python train.py --image_size=32 --horizontal_flip=true --targets=["cell type", "smear"] --layer_scale_init=0.1 --layers=14 --width=192 --optimizer="soap" --beta2=0.95 --precondition_frequency=50 --epochs=19.5 --final_lr_fraction=0 --weight_decay=0.1 --adamw_weight_decay_other_params=0.01
Rows from block 2 of a small image classifier, named by matrix and row number. Rows with one number belong to one neuron. Each number is 500 + 25 x the weight over its row's rms, rounded and kept within 0 to 999. All counts start at 0. Numbers have three digits each. After the name is the row's rms in percent of the matrix's.
After each neuron's rows are labels from the 100 images, of 14848, where the neuron reaches its highest value: "responds to" is what is common among them; "place" is the part of the image that holds the peak. Only what is clearly more common there than usual is listed. The data: microscope photos of single blood and bone marrow cells. In brackets: how many of the 100, against the usual share in percent.
# fc1: MLP up (model.blocks.2.mlp.fc1.weight, 1152x192), inputs 96-191
# fc2: MLP down (model.blocks.2.mlp.fc2.weight, 192x1152, transposed), outputs 96-191

fc1.707 099:519500482534496535531501528538534479500479517548514490491527511501506516526471522564477485468519479534538532527527573529499483519448492515481529491512498435469529530461444503528521488460506488523502480515469491495513478515503519483488529480499497484484512522514536494487535542471506472523
fc2.707 096:516483518485551472502495512481501440528480457532488493529480506570483543534501498543490517530473511455525509505464490472513489514471530472507494510464479498499518488515497508493472486475504520476523467510509500476500511487505521517473510467496495494544506522494502463517517496468511513486
responds to: cell type: artefact (35 vs 9.8)
place: bottom left (37 vs 14.1)

fc1.625 101:523523502486518458489528507473489536527494536505482535531508468496479542506471539472509519551438527499466487531463498479489521485492504496540504518453510509515499495506471534546476526499520493513550510525481521495503486524517525490536507533465526503487506505480537517511506493523513466476
fc2.625 110:503549488507515478520496499505499489502467494461529491524523508460485526485499511473535490472463486480487487481516509505453546503501477518493476522504529491495481526507517509516494495533495506488502482498476505482538501507528499530498471500483513509509423534519509506519522475528456552532
responds to: cell type: lymphocyte (35 vs 15.2)
place: bottom left (43 vs 14.1)

fc1.764 108:529510484517497458478517522497487492550537507455498461500554474501519500497523495473475504519507482550502514494528463500509483513530457505495480501499470496484564517491509478506513468498498520487473511523466475487454508501504514455478490480455461472523591474514448453492506521496483555444
fc2.764 093:501505528492563546539457471557474502484486535524538529512501505528456482493502507501501506497539465470500518494525515514471525485462526483443514475515486525517435493518518500503456506495505477495501476480505505498467482501480478504532538494576480508494453482523490469502527486498469467510
responds to: cell type: erythroblast (52 vs 14.3)
place: bottom right (48 vs 14.1)

fc1.82 081:513505516531440484487514464474468494470491496511530470522516507491499521504484470534500522524467526515507494570521491513517526541484497487483528449459453489458470495517494509515453491482509505530493506495495550485513500517485529507461486483496495472536505501509538463558511476496482513456
fc2.82 095:494444507524574523528474519495500486502481526478503524486490541503504489514484543481452481508530474478520491508478469465461543493516515452520463501486498549544507523454509510482531508491498492489483523462517492470470521511530520483490505463524527552500501473558483476510498528441492467483
responds to: cell type: lymphocyte (56 vs 15.2)
place: middle right (67 vs 9.4)

fc1.644 102:486533491472474498530486531554548494512532509492462494504481467487494485519476491443541503472486453469487514462511514462525496475482517494464533512487470457496499483485493485498478468498502509486487487495484485495468519477493467451527478473502515473501467516467536494491491523474480485513
fc2.644 104:522456503478518514505554508510472473518466527525505466521538513513487500467555496505507497544482503482554509517519536479495498490529559494506481546517513484509459507497488471485507476488506460472521460477547486467477527454556545480519546471475485485491530467537505481595527524498466461475
responds to: cell type: erythroblast (41 vs 14.3)
place: bottom right (57 vs 14.1)

fc1.84 100:513508503478491469510492466474517467503472519529525472527498485514526498486503518535480495507489475549488437550467513506519509577492543516481485495470503516487554499473479527487473527496527564496523529506500486452502475485540496488502478525497551486548499538480538501518504519518471513499
fc2.84 101:452491507496526531509487505459480520508504555468446527508536525474487547495465521507449482534489511482545475481501490485522509508531514469494499511502495521512503496489482433440492510487469526470499494485501496497488489488476525494497494473518515526432506495553466497521529490459493468496
responds to: cell type: lymphocyte (49 vs 15.2); smear: peripheral blood (41 vs 16.2)
place: centre (34 vs 6.2)

fc1.289 103:509463491525542521496534491508508470507489496519467490509526483492491512461495524531503525520488507494477498507485505521554469524522496513499526515491495463472452492487494508512510511487478492516514462458509525510507481562521554485493491512445501496485523558541475467517513482466519507465
fc2.289 102:529542547522515491501467471472516449542493516476483510501449486497500501463492494505484524503468502519485504482540540476493503540511511506514442489513508505494489558505527487475516514498480496511479514541531478509532498530506491482518494502490504528498494463511493514541485534544478502545
responds to: cell type: lymphocyte (36 vs 15.2)
place: bottom right (69 vs 14.1)

fc1.716 101:525485540534510435537500465523491515487503464503533516511502486484442560498477507500513518508470430480479483515468551501499479447514472478514530522506449498498491500530521486496505470503505482497479488470511460499482456494536523504555501504465484503464494502482461459530500512496484486537
fc2.716 111:503531493503530503507572522515518495536456488485495520476520516541506497495549471518501495457461492510491493498503538497493484534564476532494490485550566470490522531494503489514519523514458503547490477511490573500522528506525483486476509532499532493525465504524537563523538531490526510512
responds to: cell type: artefact (30 vs 9.8)
place: centre (25 vs 6.2)

fc1.314 101:493506473494482524527480538539520478547499480482490437493499555471510497501503492496463490487538497511517511524493497482507498467521507500514537523539499462505524483489471534513487496487522499525460496512520505475524514461505512466491512511529538448508510495507486476496512481499505503501
fc2.314 117:534460494526486502513477509484494443534509502493513494460493483496490504493468525431492477517494508445515545530489466519531507485516521501517492505466489485538486496542492493513530489554508496473470477506515467471452483539518518533522516461537453490468518514491455523551518466528481479511
responds to: cell type: artefact (42 vs 9.8)
place: top right (36 vs 14.1)

fc1.179 096:490540504503513492492478466473491482511465479554465478497511478516521516512442522500504491502445490484474488513488500466541529464471472499515489492460525536463486524469468486532490494523504472491537498508554557481466510497464547482545472481515479483498516550453520466536529491498506465478
fc2.179 106:510511493540483462472458471499494513497486518482521487504497492507453492461507547503478502531481536515469478509507459484500531495457530498493489516494461517498500502513511514510512508524528477457496492508501464488508519503517494553494517453499535511543451543510502537538506482519491540573
responds to: cell type: lymphocyte (39 vs 15.2)
place: bottom right (36 vs 14.1)

fc1.10 092:505520506478498448456519521520518467503478488504475478500515512541522503468511467512504533522509519457512490506507475541485518497458510432468513538446467519490513510501539527563523483467523502511447485484542467497491524498517491468508487496517514480469494485512471484510517490553528484495
fc2.10 082:500516467527483505542468473484511551523514472480523527466473488517489512512498485532513500455511456509499493501510498483514541474515481540480456494489480516486498503507492473476497525509505508448537509507511542493510460551488456485478554491498503518495514489502536505500531510477511491498
responds to: cell type: erythroblast (33 vs 14.3)
place: bottom left (36 vs 14.1); middle left (30 vs 9.4)

fc1.223 087:527470515476470503511532512521520424489481484543476511481511473509497508492486509458529504473532512529526496490491499492493506473519494491521491518523489490518477506490466474477449508502511488504465498521512475465521470529476443491501533482546523497500491473514517483512485523499456438504
fc2.223 095:512504487502444504520504491503516513513515446501557503477499492498510530548487482539505498492495532468513511480480472515486501500518535505442445471513548539502447527483523495539533498487516492541490437515488514505521488480517525515456527494460505467514544487506505524473525464489522462466
responds to: cell type: eosinophil (84 vs 4.2); smear: peripheral blood (83 vs 16.2)
place: centre (48 vs 6.2); bottom centre (28 vs 9.4)

fc1.326 108:479491492496454487518516482472508476494551499483517452498503468488524527446480482501459517464527507521448477484558506505465458545533522482479535487504536532459492493501522537485496481508498561487505496492475464497459532498472475524497496534531519450506501502527515481512517517459533534479
fc2.326 103:474516499462515530538507435544501536531487508534453539516496518501502491493488547446484505492511508473499477518486491496482493497461532511486484514523507511541478511496537494532508462481468499542518500525557574484546488539529475490500511481525508560453477477476497492504510483520491511507
responds to: cell type: segmented neutrophil (40 vs 20)
place: bottom centre (48 vs 9.4)

fc1.660 092:516539441462506498552507454522509487480507507465477481468524501492486508512516526525483511491514515568483463434483472531525471513496516497494540492534530478514475545493484535448504474494489461491499490554495475458510482490502513461498508530505444489535499482518503486511484501511541485533
fc2.660 086:472503495526460493521484457488526519525479555514489460530546481502479494457501530474478528491513496480492485510493565464504513487519475434537488463497523526531478479506504452566446521473514478484515554445506479491478543476466486506506490520457511481448512488461519536490463504518457475460
responds to: cell type: segmented neutrophil (42 vs 20)
place: top centre (41 vs 9.4)

fc1.137 114:524504502469496508517506490491510527496520500490481482521545455566486465483538458531531513453526518501465510469526513497532538508476488486505454482490541503517500484537496530519479485516518502505485514484503481484476443525520495501522497491526507505546511490501533493475508537507525453509
fc2.137 091:476466492538501525528479445518468526532510519508499540497459526482531479530470517477490480485490469510474531442499533456495506496503542489445481478504481555523514507520487463490498505479460465536519539528507535532522498496485477477458531496504533525487474490457500494531499484542520493510
responds to: cell type: erythroblast (43 vs 14.3)
place: bottom left (40 vs 14.1); bottom centre (34 vs 9.4)

fc1.676 111:500488492498490486481475504528511494509529490519466494458524540490490519516508506496519522501499488500495497484494481516492467490463529506544510492488518492550488530500485473533537493475490520488473484507536486477493509460478486491477484513480488437536500497508508502480503471519519500498
fc2.676 083:521517465501482530537527469533519487532480527496512505518524475520491458494496486535475535502542484529528500486505517465520543485459509517465495480502518529549517525518470498511525495512537507508502547502497507480495500507477506451505541485503551486506499481501486484510529528520483493505
responds to: cell type: segmented neutrophil (46 vs 20)
place: bottom left (47 vs 14.1)

fc1.231 087:486492535496456481435470476498514491484468492478518534550458530492506495530489512489519497515476514487534471512498500486484530522516518493484507495483495562503452504488491484470509510502449475502483481496462525489486475489473524520471491504539451502525474512499474504498501496511453537501
fc2.231 094:506480492524489479493504493464497499469479537540498539506478501494540479483514501467482480517518491512500523518521487486507535514492540520513521494502520471503519489511470507520493512546521464496504515459528470502509503501510540501565438521522503523496509503517482496489500498509554468567
responds to: cell type: segmented neutrophil (65 vs 20); smear: peripheral blood (42 vs 16.2)
place: centre (37 vs 6.2)

fc1.217 096:506493537526554500533540545523494456513478541465476528483446534466474520513529479491517512477500448485493536509511541490482458455481517507491520533500483488484505479508531516515529454492522522538485485464486463492493478493493503522496524484495468510485520524528479490503505476533521485488
fc2.217 107:528523515498482512523577498474516452520488511521459483506536475522482485497480542550480493525452514492522475568517489467512484494509548510549514471510509483464493496478488481488489504515510503475509478515515483485490529489486512517479543500440491479526518526494491547522529480465522535504
responds to: cell type: artefact (36 vs 9.8)
place: middle right (31 vs 9.4)

fc1.108 097:503499489487504507517518489486484463526514505485489472471514467433487498508481502509516450507473466517491563502491488525443434485494510507486493509506493508471525531510491480526554470511533489520501516470501490477553499477539467520507525487450517513497484467499495504518477525471531492501
fc2.108 098:502485477545484483520514495510504481481456513509508548503505475537485475507501495490485502497501501458492451559528522472508480512515529509520534463541503447457505495472553518515539504515500520500520468507488499485509490528497515556531501503495504511592504555489526487456490504514487556485
responds to: cell type: artefact (26 vs 9.8)
place: bottom centre (25 vs 9.4)

fc1.30 097:453528505483507494485487521472505545459501501464494531502494452504506529485529524517499488512527554554490486516530497533492542509529504509430499531525487508495457481501499474488513471536520499522538518490494516513472480469532480477532495506500494524547449543476524493514471526484455504497
fc2.30 088:514474528525475495470482474511451464523504539512498452486535568482495464501499479474447518485488439460513506464506483508503522487522505489554511512515506489506557517502520517501536513476481466447454511497509458500542458489462535533489477464504560479504536469532466529510513518465554521471
responds to: cell type: segmented neutrophil (68 vs 20); smear: peripheral blood (62 vs 16.2)
place: centre (55 vs 6.2)

fc1.543 102:498481487462554515529487494513500470496507517534473498478511481478526548515497542495495445463560545522476480484530535494469519473501502491505492504496533496500539484522495491530527499529486477494465501498523486497543518506521508482481491521508477448531498453522488440489497480480499455505
fc2.543 095:510516499545417494458492509460541496487483508487525497467523534582529494509464436491485532547482477484482531479492503472517492536461466522492482468502514470488521493514502497535523490512521485488459514475533507505477494552473449501507507505471512509481510499442467477513519456485476522559
responds to: cell type: segmented neutrophil (61 vs 20)
place: bottom centre (27 vs 9.4); middle left (25 vs 9.4)

fc1.115 095:498499473497506501464514495460466481479516533433513464516507522532505502509507460473501491478514490522492498469505482500434502441522521515525519513493549492461530513499520481530465470523495487535482522494489524480522490532534464514454485501531470469489482492478527483488489483500555500532
fc2.115 080:511544488545449479521500503519517529478496511482494515428527473457475476491474524513507486522471527489470496492504507518500502511512478469499456507553467469560500450500507476464519478487507513457513507535479482497493533520522512506505487526450517493515524522503514555463514491519492517505
responds to: cell type: segmented neutrophil (56 vs 20)
place: centre (35 vs 6.2); middle right (26 vs 9.4)

fc1.425 090:525468510483472465520483489496495479546521486511481510498534440507503495506491526496447538495488498514504541485518518533528474487515431454483496516495543508519523520518489473530499490503534419494467477516513486529468500517512477461484492502502497490475528517495516497476506551492507512513
fc2.425 098:520474490470513518486522519505482519500515504455508518510539519546523515542469542448482492502495509501519494449440523489482527513492472511506484511475454502523526543525503536497479464506488479487468484488545515494521426449517489499479521545534523534471500498522477485508501488490481508508
responds to: cell type: artefact (32 vs 9.8)
place: middle right (37 vs 9.4)

fc1.704 107:485470544489515528484504487492492464529460463514454530451521526481552456485555536513522534525495478493487529482504484521545493478503483506496535547524503475496482512514539499485531507554502480512494493455526453531530424519484543462491469488494486536498496513475491464482469485524521485556
fc2.704 108:560529500502483502504517490487508462489449524517450455524518498548482533512476505508530485503476499502518463521543511442482485503498533505553455494536484478481475513496468470494495495525525525485528494517495511505446541491482530506494509525452511479465505500505514494552523494488507510507
responds to: cell type: artefact (36 vs 9.8)
place: top right (35 vs 14.1)

fc1.15 095:521487566458536508500545509469531494425503503523481465504516472507489519507484468526481507536507526504494471521479506484509526472516461513460493514540500559484489495513505515501525513486523503503516530471519491520495506449510512521491537522466510511561558512488524501532467467501465503492
fc2.15 088:497490511531545539501518479512487504522528526531501507507472529503466487489504477510534477506508472542493519466508526487479531457500519484480521597477505487492510481525478495489523507513504477470462520501462492494531451493497495463532457487549477489491528520517464509484540493493502502514
responds to: cell type: lymphocyte (36 vs 15.2)
place: middle left (34 vs 9.4); top left (32 vs 14.1)

fc1.621 092:525511480488521495518493508496540493488487521471542537477480485465510483442538512556495522506517515531472525450494496490545499518514531506476513510517494478529487502474474521492468505488467488527497531489527446496459546508466502491503455506514464499497482498532521506454473517477504491486
fc2.621 096:491507502443465510441480499489494464513511494556466468486544494556519556519472484478467526491465508490490489535505525479475503526500529496530473474520512504493545548512543484541479505480519525509513454471475526496516513479509523534520510503465480491521481496503485461463502497506490529485
responds to: smear: peripheral blood (76 vs 16.2); cell type: eosinophil (38 vs 4.2)
place: top centre (34 vs 9.4)

fc1.343 106:503504496513486514481506515520500488500489457524506523507480549474539538491564527490482508505483498460531538491523498491449524478545465554486524527495475538517507527481496480490467520541538468496485513502521480512475458509496492474487521492490471519501489458485528466549489503522518504500
fc2.343 100:561508543519511520495519514520481479530505509493477473471476490515486545511499529502496506483484477492498460495479496527550468475529496505508452531518522493501529450518480498467509472526478512496517503491483497515480513463522522512524513547498491492495543536486538522532509506495492528515
responds to: cell type: artefact (26 vs 9.8)
place: top right (48 vs 14.1)

fc1.227 103:499486487527513539514524536529539505493486491486478475519546513470486541478494498468497549501509461513527519510555523529501525507479451464499491496501511461480472504529530503567500486474531530506514569551545491504477445462497530501487510481486538550449524465465522465479537465503497507520
fc2.227 086:543529488484527477521464519495541481506540564484526534536538485492491499507538512491452485518556508472520504485519505504517500515495485442523497458487472501522512477547487484480511535491581475502488499489488498494508509455493452507533498450523506526492503530530511500536528484488529472465
responds to: cell type: segmented neutrophil (42 vs 20)
place: middle right (40 vs 9.4); top right (36 vs 14.1)

fc1.447 090:541522474490440505449504507475530495501505509541475472518532451474489509486484486507480474483534480511463495514510506523549487462523454459464511522549492467540536500503495469532460510496510497470515468491514466502522496517519465451534526534478529448516508474494495514498520501494499521517
fc2.447 101:499487509477507484445459488517463519503503517496528513522501538520529512524497491478486484521536513470534545499488462560485531527458531498468496528475492481537547517482498535501509538565466447503491481499482483531489477492468522498507510467508512522485527494502499497500478468469529437494
responds to: cell type: erythroblast (41 vs 14.3)
place: bottom centre (47 vs 9.4)

fc1.701 106:462505474479485488490500513510490471468507501534477548515542462477510473469506496541520509536500479510495519477501470538534501499502551470493514503531495473521506513504492517552535494522477484471451503534548540425462523491492491516459493523468498511532520475537499471503502504493537494472
fc2.701 093:519434530479540496498488488492493529517511513473511468499493495527506508473463498481460504453493478494498502469477524435484563536500477490470495478452485554485488506531496481506511504514530510514511525476487491542499480531455465530484531494541467518514487514505496511481518513502452528535
responds to: cell type: artefact (25 vs 9.8)
place: top centre (39 vs 9.4)

fc1.305 101:497547501485499506526547497511497495492494525498511481539545486474495515506533531522491469463526499499456489521520496509521486484505504514541470496476477479516463507475481561514513506522517489480482496510551522495531485519468475517471491530515495475512504499521517469473446529457530527530
fc2.305 083:507474487527481488524526525473516482495480499529518493488551551505516428529465481484529522516523490496520498495502517510488523501517512470446522519502539515476481504537492464494489515497488484507488534492485497519476495540491536503493524519463495495524524535458484471521520499507480478522
responds to: cell type: artefact (40 vs 9.8)
place: top right (51 vs 14.1); top centre (28 vs 9.4)

fc1.722 100:511478471500507525507500518506477515507530443537488524500466502495504497521537516475502514550496505469482491507513469527488498438465466475450506526502499483514481498499503487507483539495526485523464533466506457494468465515502500527493527503523506492503527442510524502508476510495569494536
fc2.722 100:491490576485474480469509493504519528487445510511528523451513515501531525512471480532519488469480509517505518452479517454519545504555503510500454506492529520507524469515495482470501501536481512488509516509499542551493481486528488501464514532531532496458523521493505501532539459526473475495
responds to: cell type: artefact (31 vs 9.8)
place: top right (40 vs 14.1)

fc1.457 100:477501519487473497530477498453536489523505532470508463552485444463500516524472458528461499449512496515495504504525516477523521504538492564515481496551532522467516498505502485506485514508507543493483545507470504511472459496486524450532502534516538518496468522545474505541533469486523545564
fc2.457 090:501486514516483478521494501493467504502516536515513493503481525503491463468511421471496454505466505483504465469499463539497474510474508497460505523480508435523520471495482493528506464525485480546513461521517493516533459508490511523485480469511504498487529517476478476515521510488538491435
responds to: cell type: artefact (28 vs 9.8)
place: centre (44 vs 6.2); bottom centre (31 vs 9.4)

fc1.467 092:486489510501485504520539486483490523503538482497473498490517450533497493470502505506511512494531545484519513478490502520483507505506460489519477500532532513491484537523503484463489472506482498490476560482483488540479447506503514496495511492566502506516532523515546481539436508482530437487
fc2.467 091:494440491540467481472484517485475512509457560481492459483492525455502497510483519510467491506494507444492498497557523460536564488493512520485494555528505455535523469491519458526517477470482515508507541505505475477516494480511512519450478543482525506474526493484485496520491511477467536454
responds to: cell type: segmented neutrophil (48 vs 20)
place: centre (33 vs 6.2)

fc1.298 096:460500540518479484458533505480499492449453473483503499476479482517524521498508529504488538463505522527544511538539516484461497483515546487492510493485490471493509534511506459469521515508532497499531489520474540515478516486515488501515511443530477456566507505481537535555486449513517484509
fc2.298 117:456488508487537505509510485544433459504509525505529468475486523478513463505470449493442488508566466441509515480501471516502567519524517495506479534519460508488517462482485491496531489513468490490485524488487472512483485509513568485498501491533533529478505498522487492490539502460499516479
responds to: cell type: segmented neutrophil (74 vs 20); smear: peripheral blood (54 vs 16.2)
place: centre (43 vs 6.2)

fc1.68 102:457476464534442509478499504445508528487448518519470562508470487493451526489493488484463482465519538485484519494502498513537486501514462490503507472454454480466454508533539488509538541503490530497489516506477499494533467498529508490487479495526498520483480535491536480507488453511468542507
fc2.68 109:460552532502508535487508494473527472501524505471550485488458494507476524473499515518486485491517466512489515492517503545502488480501485547476474532537501515539506488480471521466507477494515488503496504499545491535545516508495485569527525456469506498492521491512483502469489522485484505474
responds to: cell type: erythroblast (35 vs 14.3)
place: middle right (39 vs 9.4); bottom right (36 vs 14.1)

fc1.337 091:516521465515496513497497494518512478460486544509431504491491501510548535536508492486537494519514554503447529509524533481483499485485442505491530469488517486473465529470462512453505556503520483531457492553496502498529478514491503510463519512538505531507493510537481470517462526465453526474
fc2.337 092:506480487493480504501451524492498453489489458480519490523509511482479484533480491476475477527470455492519451511504505521501513495525533527506474492466516516476470490503525489528510465566535476517481475466497491514510484496452454509452522481468572478489498507461530529466476466490514486508
responds to: smear: peripheral blood (63 vs 16.2)
place: top right (35 vs 14.1)

fc1.9 101:548505535494505456521511519526521510471487468527492458450524507516479508505491520518453501535484531516528442556480473522514500470509503477443497518496485488534538481522495535496466496472492486478516522458486524497492498480517486521514509521483555495493511510509534507543473504468494532491
fc2.9 103:448467467520501508488524470465504541477482506527473536519487522492473534517475510479487486475500453474510531480522501452530493464487523482453515528520494521518480508516491493498512463499479497482461496508539513486533505505495466477519496496550530489490539502509422497512504517512507493501
responds to: cell type: lymphocyte (43 vs 15.2)
place: top centre (80 vs 9.4)

fc1.294 115:510498526481492495527518471524473495463501489515489500483510491476514543500533499500515463483487481455502527518514545488484512504491528500516508425482515450501473538489535510531528511513480499481532515500456563515439494467480505484483485514514438499483508534545459488497489497519497491517
fc2.294 099:518526503466489480498523497525495477491548469519536473530518461509509456507510510483509530509540468484465498518465452520468516492485498518499512501505496519473525479505497501499499482511463520487482505491501476547451477488509479502520504482440518530528472497514494490527529491519495511544
responds to: cell type: segmented neutrophil (46 vs 20)
place: top right (44 vs 14.1); middle right (31 vs 9.4)

fc1.599 105:499502525546530514503489502501500470492503491463483480479463501497456455466504520557486486475510489493502540511508527457500478507491517506465514548499504530498521476523505501548542504494521544529471530509471479519520487505523493509512542486518474475472544479540533464520505455468541487485
fc2.599 116:536488498505490489533534510491475437555475508496475515486542462513487536537477543528465502514474481458505508571505498476518484500506504499564528489532498471421493483520498529518500496478511473450498482498501478456460523510530495478489531473477510477541502539487466504532536495506513535492
responds to: cell type: artefact (47 vs 9.8)
place: top left (34 vs 14.1); middle left (31 vs 9.4)

fc1.11 107:502476506512508501438526484490531529513476481550465524478496506525505505500530485473485483553463539474493486473525528481450518524495502493490538521462506520497502499522551514515540529487473494524521509487497535514441521488505491516527523483524509527536529510518489510504532500478535500494
fc2.11 100:495485459498491494555484487450516451500525513503526512503484480464499510527459486494509521538499500528475521472530459482522489511521513506485496507476486480480485498491472526432478472526521496451499479530481474498525506530506572485540523456544516519484500488495495512520518495492515512505
responds to: cell type: erythroblast (37 vs 14.3)
place: middle left (32 vs 9.4)

fc1.414 107:486503542533510488530515496484513548510519461537493533484480497471496519532511510491469483497496496558501510472555475456510474503537553476496526488538486474507536520501510493526482499539520473520479487483503480479462518473523513497521527470535437506484464469471465516509488536490542511525
fc2.414 114:524475509501512504530494513505511499503519523486497506473491526502525446473474493528500501459471461495476485480497491502484504531495492530491490465528539483532533504523506538517522529535464508527446519494466507500573500514477509540517562502487517518521513491461477514500521484488500497487
responds to: cell type: lymphocyte (44 vs 15.2); smear: peripheral blood (35 vs 16.2)
place: bottom left (68 vs 14.1)

fc1.418 109:493502480480495510491479486496502494493477503517457488464480522501499525527519477455533456502494511500494478520526467497513481514511528498521510488459512548472499486517481448505495486501494504512522530493497505512483546443468529490487455545478528533538541551497517509524494480529549478461
fc2.418 101:512507461493510510482524495539514478492531541554513495481459491497508486538506453529517517518489527499496496508517503534492550479473539503526498566476468516531551532533488548510517495514541481486514502496471507489499504474529478465505464462488493464521463486527518466565513508498472505490
responds to: cell type: artefact (29 vs 9.8)
place: top left (37 vs 14.1)

fc1.222 089:520469462507518473482518481454492487501532514459488501507516530525491487510529483458510499508472496517505540468522483497461502488505534529532522499527510445480502496503513457520518491531475471500454517518471516468518511550537472481480530505479485454486501525477519438507512465478542469533
fc2.222 067:537529482533484509519492518516502507494466503517481523450496478486483516451486555503457512525506541481504479520440498509470486520527467459548470507526492502523479471505523508447479509452532497461519499466488499509503484497543497554494495509444467479491499488517485550499532495512499511491
responds to: cell type: segmented neutrophil (41 vs 20)
place: middle right (29 vs 9.4); bottom centre (27 vs 9.4)

fc1.377 113:497473477449481465504498490489563491454499531470488491484491496474508521562515547508452475507520501495551456516483529505464481536515499480520529529462488464504476503531481517473555515488463487498509506516477500513498506475480491504544542507478510499530510491480526454478518518490503496521
fc2.377 112:471494533465503504510499521502464469476465540518490526521486463519445485508467518486472465503503501508480554509492533483533516496483461490456483471469509535511488488479513480485460459493473484499489551461520510469470515502554485481519512466505557460493483544501500514577481503501519514507
responds to: cell type: segmented neutrophil (47 vs 20)
place: middle left (29 vs 9.4)